config.toml
dataset = "synthesized solo parts of chorales (CocoChorales)"
train_examples = 39062
input = "log_mel"
depths = [2, 2, 3, 2]
init = "kaiming_normal"
beta2 = 0.95
beta1 = 0.9
one_sided = false
adamw_lr_other_params = 0.0016
epochs = 93.1
warmup_steps = 140
Rows from block 5, named by matrix and row number. Each number is 128 + 32 x the weight over its row's rms, rounded and kept within 0 to 255. All counts start at 0. After the name is the row's rms in percent of the matrix's.
# convs0: expand pointwise conv (model.blocks.5.convs.0.weight, 1200x200x1), inputs 0-199
convs0.176 097 [ 99 156 118  66 143 166 112 171  59 131 132 140 145 129 113 170 131  93 117 176 138  84  48  56  95 108 159 140 157 102 127 129 107 142 136 177 115  93 191 130 158 165 135 198 172 138  50 118 129 146 172 152 120 155 123 136 116 115 140 230 133 155 140  91 107 122  98  80  79 156  88 143 142 152  87 152 143 108 109 146 119 125 149  70 200 132 125 155  86 196  56 148 171 107 125 141 171 153 130 204 124 182 112 128 153 123 156 110  89 120 175 137 116 126 141  98 134  99 143 208 116  95 127 139 172 139 168 169 141  82 112 145 107 111 119 156 104 151 138 122 114 195 135 124 144 179 117  94 123 121 147 122 133 146  63 120 231 131 165 146 136 141 126 107 107 138 130 140 135 138 160 147 132 134 162 119 132 109 180 139 166 172 106  92 166 127  92 145 118 157 115  88 147 150 171 128 116 174 154 142]
convs0.177 098 [103  70 154 195 120  88  83  63 111  85 206 110  63 142 187 100  65  98  80 169 150 134 139 109 114 141 162 123 116 112 170 122 110 111 130 151 143 170 104 147 149 120 104 174 101 125 156 153 152 121 114 117 190 155 154 126 133 142 149 104 131 173 118 117 106  96 146  99  61 143 143 137 133 106 144 149 146 104 143 153 150  86 162 114 159 138 141  42  80 124 154 169 150 128 144 121 139 153 137  92 115  80 143 153 142 182  70  49 113 118 139 160  76 121  93  97 144 143 131 116 165 155  73 107 121 108 133  99 172  99 144 116 150 126 161 102 166 148 163 126 137 171  78 126 123 153 116  88 105 157 162 116 159  98 154 189  60 116 114 147 166 116 113  61 123 140 165 181 156  94 113 119 153 179  85 156 135 116 173 132  85 149 153 141 225 139  78 136 115 138 118  64 146  96 157 108  64 101 112 127]
convs0.178 106 [ 65 150 169 125  80 106 149  76 112 139 168  92  94 146  92 127 203 105 137  86 101  73 108 118  78 185 133 153 118 140 124 145  99 172 118  86 122  84 173 101 125  99 142 131  94 121 147 145 164 118 110  73 162 120 132 173 108 156 119 125 173 136 184 108 143  98 160 188 158 145 163 103  70 190 114 119 116 122 134 117 231 165 100 107 156 102 122 133 112 136 116  84 116 107 155  91 105 183 123 198 109 178 131 188 129 167 136 206 152 145  91 151  96 118 101 166 162 194  99 180 105 133 170 166 170 107 160 175  89 137 108 153  97 183 140 134  69 111 119 125 119  84  95 173 132 109 126 131 154 113 162 115 160 184 150 160 124 151 134 138 126 125 153 137 125 142 136 130 183  87  97 136 163 141  92 120  73 132 131 107 110 178 123  83 121 141 140 146  49 128  79 108 122  88 113 149 148 126 130 174]
convs0.179 107 [158 224 128  86 174 146  75  99  69 160 113 166 139 172 106 123 189 123 151 144 102 102  88 162 110 139 126  79 107 106 114 119 134 123 158 113 136 193 156 176 129  78 119  97 126 100 132 126 109  97 144 152 124 165 121 188 144 100 185 127 163 109 103 132 139 115 113 119  94 136  92 156 180 161 158 144 107 140 146 191 124 142  94 120  58 111 156 135 108  75 203 120 171  85 137 136 175  99 143 154 118 159  92 155 140 132 150  94 142 138 110 123 119 101 128 168 150 189 134 185 109  93 124 122 103 133 126 119 171 115 135 114 170 130  83 123 136 149 123  97 156 106  94 182 140 151 118  72 169  80 155 182 162  52 108 144 121 154 164 129 114 202  83 172  47 167 163 108  88 121 120 174 116  85  31 120 114 129 136 152 145 180 149 155  98 128 133 109 140  85 169 149 138 144 100 135 168 153 154 133]
convs0.180 114 [148  73 140 140 113 121  61 133  52 134 144 175 109 145 129 105 119 135 100  98  82 116 119 117 145 160 121 158 134  76 111 114  40 163 140 121 121 176 185  83 127 119 105 101 194 128 172 141 197  69  89 145 164  91 121 101 156 126 112 136  95 177 144 123 117 109 107 121 104 145  88 120 141 146 132 106 160 120  71  83 129 152 110  92 135 169 185 150 110 111 180  93 110 112 116 114 149 138  81  94 101 116 153 160 112 129 126 113  96 147 115 118  72 124 118 155 151 150 115 116  97  54  84 162 131 129 186 118 142 109 125  84 103 174  99 105 114  76 155 168  75  66 122 114 128 152 130 113 139 121 153  63 105 143 194 126 102 135 111 133 121 172 101 112 193 128 106 148  76 175 165 143 180 111 164 153 170  90  80 214 128 162 134 190  93 129 147 168 166 146 127  65 102 153 121 110 147 187 133 113]
convs0.181 110 [107  97 110 105 152 109 127 166 140 100  98 124 102 116 146 141 120  48 148 125 101  86  84 102 146 124 117 111 145  78 116  97 119 168 128 153 107  83 131 146 123 134 188 106 131 119 151 150  70 126 175 128  87 129 151 183  87 115 151 209  73  73 168 119 160  73 100  99 115  95 129  90 147  82  81 109 140 157 132 136 171 192 147 109 181  63 116  96 158 157 159  47 203  90 156 115 137 138 128 100 155 113 103 134 121 143 185 121  92 132 158  62  78 113 143 139 121 142 143 174  90  99  94  74 162 120 160 136 146 122 169 121 122 162 103  58 181 113 136 204 156 144 129 134 104 165 183 169  67 135 142 105 156 134 128 139 107 161  68 139  93 117 122 118 129 156 128 108 150 128 111  73 138 143 143 159 150 155 112  97 126 141 131 164 100  91 153 154 110 135 183  67  99  87 150 133 134  47 138 151]
convs0.182 087 [ 86 147 131  88 126 129 123 116 130 130 126  82 112 155  80 150 161  93 130 159 125 109 131 105 100 117 161 149 184 174 174  97 166 186 126  71 112 147 155  88 166 134 136 108 157 148  79 109  92 124 104 116 114 114  94  91 139 148 139 119 102 101 135 103 100  99 139  90 150 113 136  99 138  82 162 176  72  96  89 164 137 124  98 163 125 173 144 130 132 105 143 113 147 133 149 101 152  83 133 140 135 108 149 143  79 154 174 129 146  99  77 146 117 149 176 126 153 102  40 112 104 105 174  81 152 173 154  67 123 116 115 144 145 123 147 149 136 138 146  50  99 107 166 123 117 180 123 198 130 165 166 129  93 190 128 120 162  44 177 151  80 104 128 101 119 162  41 172 106 123 142 139 197 168 168 149  91 157 136  83 156 128  60 155  69  91 169  93 188 110 170  96 154 160 153 152 176 124 145  99]
convs0.183 088 [168 162  87 125  97 146 129 173 175 152 168 136  94  87  63 136 110 110 177 143 120  97 110 108 142 109 105 117  83 111 113 119 144  77 160 144 116 156  92 154 134 164 119 117 176 159 117 133 154 149 129 130 133 127 109  99  89 184 144 104 130  75 145 112 152 171  91  61 113 133 160 108 144 154 179  96 120  47 160  71 168 143  49 173 112  42 159 112  69  99 154 123  95 116 116  45 137 199  85 146 126 142  77 102 155 162 123 112 132 147 143 148 163 116 124 175 121 150 127 164 130 134  57 155 115  97 142  93 147 117 145 162 164 148 104 171 108  96 137 128 169 163 116 180 120 159 163 164 117 153 153 125 125  91 133 153 174 126 103 100  96 151 160 127 152  94  51 137 111  94 106 133 116 187 149 129 129 131 140 183 111 110 127  83 207  89  77 129 109 133  92  76 130  78 137 166 174 152 101 116]
convs0.184 105 [ 96 100 114 157 111 133 134 132 151 110 148  99 132 164 181 108 122 146  89 157 180 114 172  91 155  69 183  86 139  90 119  96 144 138 185 112 155 136 141 125 144 175 145  91 110 173 187 162 161 129 180  95 132 142 140 148 107 116 129 103 151  92 125 134 124 157 164 134 133  93 121 129 166 140 160 116  88 105 149 156 159 108 157 147 127 102  64  88  83 100  94 145 152 116  66 134 171 153 156  55 153 116 189 111 181 152  94 112  79 132 149  79 154 152  83  92 125 195 116 209 144 159  78 192 127  58 157  94 119  62 122 121 161 142 162  98 122 133 116 162 135 197 143 153  94 143 123 142 177 118 154 164 104 130  71 134  76  76  75 102 173 109  67 116 126 112  80 167 140 126 131 112 128 185 119 128 109 147 117 158 102  67 112 137 114 140 122 139 106 179 147 191 103 137 148 120  91  99 172 156]
convs0.185 100 [150 181  86 166 100  81 146  86 126  69 158 203 160 138 159 119 137 112 131 134  66 116 111  67 140 117  74  87 143 122 107 123  91 130 140 129 127 187 172 147  79 176 121 119 160 162 115 101 122 110 165 136 101 198 124 129 154 113 137 214 192 151 118 115 147 170 114 148 136 140  97 142 137 123 176 144 145 157 122 103 149 155 139 184 139 133 123 155 124 105 120 173 135 115 138 125  97 191 134 185 132 115 148 129 103 136  95 132 154 120  92 165 121 112 110 102 161  69  67 126 155 119 127  33 217 128 113  96 114 130 118 135 103 159  96 128 109 177 144 125 113 139 128 126 155  92 138 134 207 116 150 136 166 133 143 147 181 155 143 113 111 180 206  99 102 122 103  97 108 128 163 105 159 114 157 204 137  93 140 136 109 125 127 103 194 180  71 108  66  69 100 134 141 157  70 120 127 152 130  87]
convs0.186 103 [134 162 138 145  80 139  80 137 116  75 160 165 161 141 126 135 132  90 161  85 192  80 124  81 114  94 113 113 130  89 168  97 145 152 120  83  84 194  88 139  82  86 106 110 106 129  97  77 148 129 131 119 141  98 118 130 101 158 167 178 150 185  79 111 118  63 138 150 139 103 154 128 112 163 148 107 133 138 138 115 111 152 158  94 132 131 133 108 128 150 143 171  80  66 109  73 106 127 144 154 125 102 119 138  96 148 139  81 113 135  71 138 106  96  91  84 122 113 136 136 155  87 115 168 137 158 134  69  90  89 138 135 146 103 184 151 160  86 149 162 130 144 159 102 136 202   9 147 130 134 151 184 164 113 115 164  96 149 134 170  92 128 105 107 102 128 175 113  52  89 137 136 115 121  59 199 130 101 142 178  88 100 180 137 175 179  97 160 112  93 119 127 169 141 106 165 173 146 162 133]
convs0.187 092 [139 166 121 181 132 121 163 137 157  85 131  92  93 138 166 129 141 121 181 186 117 126 109 126 129 127 137 124 145  87 128 119 171  62 171 132  86  79 146 162 172 135 164 104 178 150 107 162 182 156 107 146 147 141  75  77 193  62 150 129  89  87 194 104 130  59 125 108 105 142 134 131  83 108 146 128 125 127 191  87 168 114 196 116 154  87 156 139 105  95 148 128 139  85 121 134 137 135 126 136 100 107 138 187 160  50 117 146  79 116 121 127 174 153 142 148 118 173 156 127  72  73  51 117 119 124  58  72 136 127 119 146  92 115  73 155 150 123 179 116 182 125 197 174 113 186 121 192 122 140 181 109 132 131 134  91 131 106  92  91 113 120 148 124 105 110 146 101 151 119 134 104 167 172 127 184  83 122 159 104 124 103 135 123 182 142 162 101 167 157  96 132 113 131 134 125  88 101 101  77]
convs0.188 103 [153 179  57 106 135  71 123  71 171 116 167 107 171 160 105 133 130 119 203 139 110  99 112 144 103 133 183 130 126 126 179 149 137 102 102 142 132 118 138 182 152 112 180 129 111 183 139  99  95 138 183 153 146 103 122 204 104 156 164 128 139 129  90 160 166 176 101 156 191 133 134 132 113 186 137 148 171 112 139 111  93 156 129  60 122 100 170 124 134  55 117 156 136 126 103 103  65 130 100 125 129  75 144  79  93 191 145 116 165 129 143 128 157 164 168  78 124 157 114 160 211 184 112 138 110 111 148 158 138 135 122 114 113  59 112  71  93 145 128  96 181  81 119 185 174 139 147  94 116 216  97 145 139 134  94 136 147 153 138 127 168 159 140 121 152  80 132 122 127  61 155 157 136 101 148 126 117 143  79 144 179 154 110 125 130 109 105 150 107 117 105 115 150 122 214 138 160 154 140 100]
convs0.189 097 [ 93 138 145 154 107 129 166  78 200  92 129 133  89  98 152 110  59  75 147  80 161  96 107 129 129 145 140 140 128 133 149 148 170 105  86 145 152 144 116 109 130 129 126 109  94 141 114 103  54 100  74 110 156 139 127 142 137  52 158  79 221 178 103  86 123 225 168 151 158 131 129 150 137 106 177 160 176 158  89  86 175 159 141 149 175 128  85 164 167 143  66 155  85 101 135 172 207 176 180  83 143 172 131  71 135 102 147  46 131 105 128  92 126 108 143 115 118 103 108 169 106 146 109  83 140 157 149 148 112  92 140 142 116  99 105  91 139 151  91 170 151 164 102 147 152  92 147 151 135 149 137 109 127 111 123 156 146 111 154 116 138 103 116 149  63 164 151 138 104 141 138 150  80 146 179 102 108 124 156 164 142 117 142 185 159 109 106  73 186 146  98 121 134 147 120 102  75 112 122 126]
convs0.190 096 [162 121 137 136 126 118 115 128 131  79 159 133 130 157 185 124 187 152 164 120  61  95 146 140  77 132 100 139  80 141  92 161 118 132  78 114 162  73 153 169 146  84  66 102 104 110  99 129  79 144 145 134 119  99 128 201  83  83 116  87  99 160 121 155 101 143 142 100  91 145 106 101 104 138 121 100 114 124 153 153  82 175  78 119 120 117 112 159  72 135  93 143 188 137 132 100 126 135 128 161 123 144  78 166 149  89 151  98 141 188 144 135 118  92 153 125 135 124 104 117 140  75 149  99 145 111 152 145 157 168  94 156 111 142 148  94  84 154 107 127  87 104 189  94 147 144 151  79 146 151 157 159 139  71  94 193 106 141 121 142  97  23 113 114 108 135 178 144 147 108 201 149 188 166 104 127  99 139 146 132 147 142 209 142  71 118 106  82 143  64 166 132 119 102 212 128 134  63 150 101]
convs0.191 094 [186  86 146 106  54 110 162 162  99 140 165 147 102 160 158 109 107 105 123 151 164 146 124 147 124 125 128  98 121  82 169  42 125 118 116 109 117 109 121  99  72  77 127 136 128  71 137 144 126 110 143 133 167 127  86 150 117 169 191 139 124 139 119  97 168 124 169  96 160 142 120 114 175 127 156 184 153 119 101 122 158 133 104 150 186 159 122 205 130 162 110 122 156 127 120 135 117 107  92 163 154  97  91 121  95 215  95 114 109 164 148 143 143 120  87 122 117 128 154  92 140 137 134 137 107 195 147  92 111 146 149 139 136 147 185 131 176 135 157  81  62 109 139 121 109  51 145 108 137 118 124 181 185 134 151 140 148  77  91 161 117  84 125  88 196 121 130 226 138 126 137 135 179 110 138 129 108 101 137  45  81 146 164 162 128  82 116  64 142  94 151  80 113 158  90  91 111 187 151  90]
convs0.192 094 [152 142 202  80 126 125 112 121 122 122 155 138  84 150 121 121 115  48 101  92 113 124  85 139  95 158 136  87 141 193 112 149 122 153 138 141 115 143 168 106  51 117  64 118 139 142 137 152 145  85 151 147 105  95 155 183 107 119 136 145 153 138 103 146 143 180 151 136 104 129 116 155 100  57 153 180 109  74 106  55 141 114 103 103 131 125 101 133 105 183 112 110  83 131 122 176 125 171  77 157 131 179 155 102 132 161 142 172 137 155 158 142 104 150 150 124 116 165 100 152 102 113 152 118  57 156 112 120  60 166 143 134 205  74 134  74 197 131 107 133 112 132  78 189 132 128 104 204 145 121  97 111 100 157  89 158  90 113  97 133 151 141  99 157  92 131 151 166 122  87 129  81 178 138  92 131  40 183 113 111  94  95 109 157 138 136 126 129 114 179  65 160 125 164  99 153 148 105 156 161]
convs0.193 097 [ 66 141 144 156 156 145 115 131 116  96 110 179  75 122 105 125 130 101 209 130 149 126 134 143 121 114 124 114 176 108 141 163 168  82 127 125 168 124 109 133 175 143 113  83 143 141 120 131 130 161 133 116 121 131  79 130 155  76 127 115 186 114  31 134  33 145 117 140 138  78 124  64 161 146  92 129 103 132 137  99 202 106 165 150 115 154 169  89 136  99 130 135 154 123 138 166 141 121 144  98  62 113 129  87 124 121  69 180 103 120 132  67 140  76 119 119 136 138 142 141  75 134 122 105 127 180 155 153 115 112  76  81 168 120 148 129 127  90 107  55 118 131  65 158 121 152 120 103 114 184 129 134 101 134  72 184  93  36 123 145 148 154  29 133 122 133 165  99  79 158 106 104 120 109 142 137 149  88 181 117 106 125 133 127  91 184 161 139 117 125 136 158 128 142 106 152  66 161 166 181]
convs0.194 095 [113  94 165 126 104 144 137 149 151 165 123  92 116 130 108 122  77 119 116 117 116 102 148 163 130 135 123 179 149 113 192 143 111 130 122 155 132 119 174 117 156 162 128  84 158 171 205 139 148 128  95  82 110  80 139  87 114 187 213 156 111 143 117 168 147  91 108  89 189 127 161 130 165 134 176 144 117 175  97 128 140 154 114 125 146  73 125  98  81 100 158 130 128  71  81 132 154 109 105 104 116 116 110 116  68 137  99 187 104 128  56  88 101 146 175  85  95 160 140 133  87 150 129 133 158  65 131 148 161  73 124  76 162 165 116 109 127 160  87 140 147 173 152  73 153 200 119 142  98 162  96 144  65 130 175  82 147  86 187 181 139 133 121  98 144 126 159 176 175 149 145  84 115 154 110 136 142 153 198 114 150 153  87  88 158 135  86 120 190 117 156 135 146 151 169 135 136 149 142 202]
convs0.195 112 [111 142 172 101 134  77 114 103  83 103 113 158 163 148  43  86  93 167 143 121  85 156 156 184 110 129 149 140 114  71 139 132 179 113 120  96 105 157 161  69 148 177 130  60 163 116 123  97  98 135 117 143  86  97 109 142 143 129 118  61 155  84 102 105 141  92 165 119 166 172  91 112 137 156 109  65 110 131 122 158 123 134 190 122 118 182 124 105  71  81 133 126 101 109  97 134  83  98 116  92 157  58 107 126  66  87 142 110  96 106  87 136 135 137 139 117 124 106 152 189 154 126 193 133 125  98 120 105 124  97  78  98 142 112 111  80  92 173 191 164 135 122 134 174 166 172  99  75 176 118 112 163 121  73 143 141 152 121 154 143 151 140 161  58  83 140 123  65 127 162 166 148 137 162  89 127 157 108 130 143 130 158  63 107 134 117  67 120 116  97 120 122 147 164 195 150  83  94 103 109]
convs0.196 092 [127 111 143 120 141 170 123 159 124 220 110  85  70 118 138 149 163 104 119 127  83 171 103 130 100 163  86 141 127  88 127 156 119 102 163 103 207 120  91  79 154 152 143 134  73 179 150 122  92 100 132 108 147  99 119 137 115 112 121 156  75 193 131  91 120 121 145 162 131 117 133 205  83 158 142 192 125 131 122 113 113  97  66 199 124 109  66  75 122 129 170 113 158 107 160 179 145 116 180 144 167 128  85 140 144 105 105 137 160 176 172 135 128 123 125 185 131 166 167 132  91 181  74 160 152  91 127 105 182 154  83 147 145 138 129  91 134 127 102  99 190 195 114 121 101 123 144 126  68 160 198 151  80  79 173 127 133 139  89 123  75 115  90 129 111  89 136 142  95 128 121 107 112 130 135 107 149 130 113 117 104 162 122 117 165 108  58 148 183  99  50 132 117 136 121 112 185 148 112 115]
convs0.197 103 [ 97 137 116 145  88 134 143 103 170 130 163 198 116 145 135 158 146 117 145 140 106 150 137 146 126 144  54 101 164 159 183 150 125 145 147 154  80  93 193 127 189 121 150 190 141 147 141 140 164 107 120  91 155 149 178  93 108 140  56 185 104 184 126 115 109 150 106 115 107 140  78 159 142  86 105 102 153  72  85 110 102 161 141 107 126 140  56  87 112 139 101 134 151 145 145 108 129 173  91  95 144 121 156  60  58 147 112 105 177 150 116  77 137  94 111  71 109 118  98  83 157 170 178  93 126 153  91 107 140 153 103 119 115 201  85 173 138 102 110 124 128  69  94 168 138 134 123  61 187 115 139 148 113 131 145 105 139 140 113 144 115 106 122 104 100 118 123 133 144 113 160  89 105 184 126 163 183 150  76 147 140 177 103 126 127  78 151  97  64 183 203 177 101 130 122 120 127 140  71 147]
convs0.198 100 [124 141 138 111  90 106  74  64  63 108 108 151 173 143 119 143 165 166  98  78  92 153 106 161 181  71 108 134  65 191 106 103  90 142  91 124 132 166  91  93 108 127  92 131  34  96 161 169 116 150 128  88  89 123 136 105 118  91 176 135 155 146 127 135 127 139  94 124  90 173 111 137 159 136 104 159 119 149  90 136 128  79 107 148 133 124 136 132 105 156 146 160  97 141 176  87 111 151 117 120 183 174 113  90 123 206 131  80 125 131 152 144 150 135  96  69 155 144 129 168 156 123 136 173 129 114 141  75 152  62 133 126 131  93 123 114 203 148 138 128  79 116 135  82 145 144 136 182 102  96 162 165 119 159 105 187  91 115 110  94 160 120 112 155  75 178 150 200  99  93  78 107 112  82  59 115 117 157 155 177 112 110  83 130 143 100 118 122  92  77 120  61 141 124 100 176 105 116 158 119]
convs0.199 101 [119 137  62 158 156 127 185 151 153 133 160 162 146 156 131 109 183 116 117 125 154 124 114 138 148  78 121 188 152 144 110 133 138 102 117 167  88 165 141 164 138  48 163 158  92  94 130 164 111 129 201 131 149 145  94 146 122 120  72 112 133 104  92 135 154 146 115 113 118 157 136 126 146 171 153 104 164 171 123 127 144 149 155 152  80 133  99 108 139 105 118 144 131 116 174 133 173 106 164 108 191 182 172  67  75 223 153 102 160 127 115 120 149 168 121  86 195 103 126 158 157 142 143  73 141 157  77 134 150 167 121  57  84 161 130 110  40  84 188  98 106 154 124 135  86 179 102 105 127  77 121 179 121 166 180 105 142  92 151 124 134 151  77 135 114 158 166 163 134 137 113 139 122 123  87  80  86 138 102  83 135 169  68 109 161 132 117 100 124 157  81 132 108 177 133 138  90  70 102 148]
convs0.200 091 [ 84 150 157  95 140  99  76 157 146 113 125 120 148 106  76  98 170  74 136 109 130 134  91 118 166 160 115 109  98 197 171 102 121 109 161 183 100 148 125 114 176 114 184  94 171 136 177 172  69 119 153  71  85 107 140 118 214 106 112 107 166  95 119 126 122  51 128  76  81 187 137 114 143 109 138 106 106 150 113 114 191 162 116 120 143 130 126 179  61  81  69 133 107 146 125 106 162 138 136 169 105 227 133 107 148 150 106 155 128 176  95 152 131 133 102  82 164 146  82  91 112 120 113 153 147 130 129 120  80 134 168 154 130 107 140 110 168 147 141 177 127 148 134  99 144 142 131  78 102 157 109 129 121 141 169 188 112 136 122 160 183  80 111 107 105 109 113 167 177  47  77 136 110 131 116 123  89 119 185 132 162 123 168 119 118  98 158 150  59 138  74 160 151  88 155 136 133 141 136  95]
convs0.201 101 [164 163 122 159 130 136 105 147 139 164 153 155  63  73  78 166  74 155 127 167 153  68 166  94 111 145 155 148 141 126 167 126  81  97  85  65 107 117 113 114 132 139 139 120  91 137 126 144 118 117 134 151 102  74 105  44  89 120 124  83 112 106 143 156 119 156  87 130 129 110  96 143 176 146 100 118 171 164  79 129 182 132 137  96 119  80 112 103 156 126 107 122 109  80 145 112 128  88 148  61 176  90 118 160  50 110 175 141 136 123 145  71 108 118 109 140 164 142 128  90 132 162 149 128 100 129 127 137 136 168 108 166 136  96 132 126 125 158 118 126 143 140 119  93 146 116 154 127  68 134 108 160 119 154 157 124 123 101  89  65 125 120 188  99  61  60 138 134 147 113 171 164 144  69 169 156 123  83 158 166 156 225 100 148  98  22  96  95 134 123 173 143 108 107 165 135  88 100  83  78]
convs0.202 085 [110 168  99 166  70 107 146 108  99 132 132 146 102 105 155  96 140 102 141 138 100 203 131 160 141 132 122 133 121  94 176  83 138 140 115 106 110 138 137 183 109 154 132 102 118 105 158 130 162 117 121 148 193 146 118 109 188 150 129 153  84 131 145 106 131 116 128 141 141 111 156 171 133 119 175 125 105 103 160  87 118  96 151 106 180 125 164  91 141 159 159 102 147  90  89 109 113 137 114 178 114 135 133 168 214 198 167  64 131 124  54 136 129 127 141 130 151  55 132  81 158  48 155  56 113 124 164 127 118 139 170 101 154 227  96 110 116 144 137  91 172  83 122 100 116 148 103 145 148 194 181 165 138 162 183 110 166 150  96 181 129 148 174 106 130 192 115  90 116 140 152  96 100 140 136 104  95  99 183 125 146 167 104 135 167 118 128 145 123  67  74 109 143  80 111 122 118 194  72 120]
convs0.203 100 [189 116 121  97 100 130 117 108 150 109 133 124 151 151 131 116 147 115 139 127 182 136 102 128 136 122  95 183 145 122 123 180 151  55 127  82 103 143  97 152 131 128 107 102 106 119 101 110 148 186 122 155 175 153 124 166 153 145 132 128  98 106 115 139  96 116 141 148 153 126  87 204  89 138 175 137  86 132 171 184  72 166 124  91 126 155 118 206 143 123 207 140  77  63  92  93  92 131 151 154 159 131 198 101 108 153 121 148  90 154 189 125 133 155 135 123  73 144 131 135 105 120  81 138 192 120 133  42 178 120 154  84 167 175 137 149 124  45 145 122  91 143 187 152 154 173  95 129  86 139 119 130 149 133 155 119  98 129 144 192 155 128  98  85 133  66 110 144 146 157 191 177 127 172 165 181 112 172 138 128 205 140 122 126  95 112 124 107 105 148 104 135 172 133  83 104 119 101 172 147]
convs0.204 097 [133  93 130  64 130 132  86 170 110 179 136 133 129 117 111 102 159 110  80 108 120 146 187 169 132 108  86 136 131 107 185 136 120 139  73 106 110  81 166 123 185 120 111 163 130 110 150 137 165 165 137 167  81 119 132 197 119 141  84 128 116 140 156 145 127 127 140 122 109 177 119 115 169  92  69  92 114 122 189 135 159 136 103 120 148 152 138 187 137 139 149  57 184 152 140 118 148  48 174 140  95 121 148 122  97  81 185 116 153 148 126 186  97 205 189  54 106 141 179 109 111  81 140 107 136 139 122 110 117 117 158 137 121 132 117 162 143 131 163 118 120 129 103 101 133 170 119  96 136 143 112 126 113 102 134 101 114 160 172 144 100 130 162 104 112  86  94  99 219 123 120 109 109 105 177 110  92 126 103 155 103  84 168  57 172  86  57 145 147  99 139  92 134  86  62 184 155 193 120 162]
convs0.205 109 [115 159  81 124 110  50 160 102  99 182 146 167 154  97 119 182 120 153 219 105 102 113 147 153 130 170  90 118 121  95 198 198  82 107 196  96 115 195 114 116 163  93 161 139 122 142 184 128 118 124 105 151 121 118 151 118  96 151 128 139 169 112 191 166 152  97 164 133 183 163 157  57 158 110  60 164 169 111 102 126 139 125 122 146 166 106 122 137 169 117 169 134 151  88 154  73 110 110 130 105 122 156  92 138 131 135 134 144 128 151 169 109 142 103 138 199 114 164 156 150 175 153 129 124 121 136 129 164 163 141 121 116 144  79  90  94 161 160 116  97 113 123  79 164 100 194 175 159 162  96 139 126 145 131 153 141 152 127 111 140 147 119 141 140 145  55 140 123 195 114 121 167 206  63 161 136 134 123 111  88 151 194 133 119 183 169 116 156  98 119 105 155 110 102 162 119 164  86 166 124]
convs0.206 104 [106 160 128 168  95  85 118 108 168 114 141 182 143 138 192 104 137 138 161  94 118 131 196 139 116 130 118  71 128  97 136 158 144 178  82 144 118 129  96 156 136 121  85 145  68 140 106 170  80 131 106 123 113 169 160 132 112 165 143 156 157 128 164 140 119 109 143  93  98 203 120  89 152 111  70 103 130 129 124 157 164 115 136 141 153 147  76 149 166 163  99  97  76 111  97 126 148 114 177 173 151 153 138  78 127  65 156  79 159  95 101 144  93 173  46 114 150  89 152 117 130  84 162 114 153 110 132 100 107 184 178 144 137  87 163 134 168  97 134 118 132 175 114 110 130 137 192 174 137 112 151 145 125 110  49  98 109 166 190 138 113 137 139 120 126 141  80 127 148 144 117 121  96 124 122 155  73 120 107  98 131 203 137  92  95 142 118 104 108 160 105 101 140 205  60 211 110 107  69 194]
convs0.207 105 [ 80  88 111 122 113 144 109 103 103 114 122 184  85 170 125 158 111  86 181  93 185 117 122 138 160 121 141 120 108 180 103 158 146 177 130 139 141 122 120 103 119  86 131 161  84 116 116  87 174 128  96  93 108 158 198 107 108 118 180 141 133 100 135 138 105 187 133 170  85  99  82 135 174 114 181 103 116  77 163  95 186 185 126 124 117 111 138 133 127 138  97 140 122 120  69 192 102 142 202 142  80 121 165  91 154 137 123  72 110 134 125 121 181 197 106 158 123 107  89 182 122 133 157 127 131 164 148 101  54 104  61  92 116 106 138 150 183 151 137 159 102 179 157 181 161 110 121 148 167 171 113 144 127 112  58 112  73 109 131 124 128 161 119 115  90  88  76 142  69 114 147 161 128  78  85 158 139 171 147 128 118 124 100 149 149 123 174 114 118 177 148 130 157 135  96 134 140 129 229 144]
convs0.208 098 [142  92  87 183 114 179 147  96 159 149 119  98 182 137  99 123 116 150 163 136 132 183 140  97 152  81 140 111 168 170 133 105 107 175 147 122 119 147 160 160 164 116 138  96 136 135 166 126 103  83 161 105 148 158 128 124 150 107 145 114 138  74  69 129 105  72 134 150 145  99  72 145 149 171 135 131 132 101 178  97 126 135 130 163 198 178 149 111  79 145 146 116 116 139 159 117 193 141 120  93 104 136 156 154 149 138 111 117  64 137 144 212 127 116  90 111 147 160 187 103 163  97 140  84 135 141 108 169  98 148 191 186 138 113 129 137  88  95 165 195 181 122  94 160 154 151 179  85  75 126  88 137 115 130 124  98 117 116 162 189 150  99 179 110 154 103 114 144  65 106 159 210 185 148  55  95 114  74 101 115 141  77 144 158 141 103 119 110 137 122 195 183 124 135  83 152 144 132 162 139]
convs0.209 093 [166 190 172 118 134 114 132 128 157 169 113 150  72  52 111  90 141  91  95 141 144 119 140 109 146 140 107 157 121 108 129 136 160 116 124 182 164 164 171 134 151 104 118 116 148 150 160 167 145 100 125 103 100  93 154  84  89 151 178  96 104 107 113  80  74 130 101 113 156 155 153  90  58 118 121  91 127 127 120 136 149 104 132 210 113 143 171  96 124 100 128  96 104 116 189 182 123 161  65 102 164 137 124 196 142 184 146  94  86 165  88 125  66  82 114 128 144 124 197 111 132 124 121 112 162 134 115 118 136 108 137 204 119  93 105 170 150 172 127 119 129 174  90 106 161 171 189 129  88 104 117  45 130 118  94 128  82 115 148 123 118 141 129 180 140 117 113 123 129 149 104 126 112 112 163 145  98 168 182 176  77 101  58 157 136 128 156 119  78  68  86  64 109 170 114 147  80 142 100  96]
convs0.210 096 [133 134 131  58 108 105 114 104 142 113 107  42 133 146 109 180 134 134 173 118 136 105  85 144  91 119 122 104 107  73 119 118 112 159 108 194 140  91 143  63 107 114 171 124 135 182 125 104 165 159 186 149  71 129 162 134 145 115 133 170 154 126 167 119 154 185  60 145 107  95 133 130 153  57 117  93 208 134 139 154 136 113 117 136 159 106 154  92 139 114 112 164 125 170 102 136 160  95  83 110 119 137  96  96 213 127 155 142 139 110 116 145 166  97 116  71 120  79 101  95 137 120 109 117 117 169 148 108 166  89 146 106 139  76 130  92 165 123 155 145 135 134 139 140  99 131 179 144 154 120 139 120 111 174 121  79 215 153  87 130 160 159 124  73 129 130 111  98 125 169 167  88 158  49 227 134 101 142 141 119 185 144 141  68 183 130  98 160 124 105 156 115 149 111 155 152 127  83 146  67]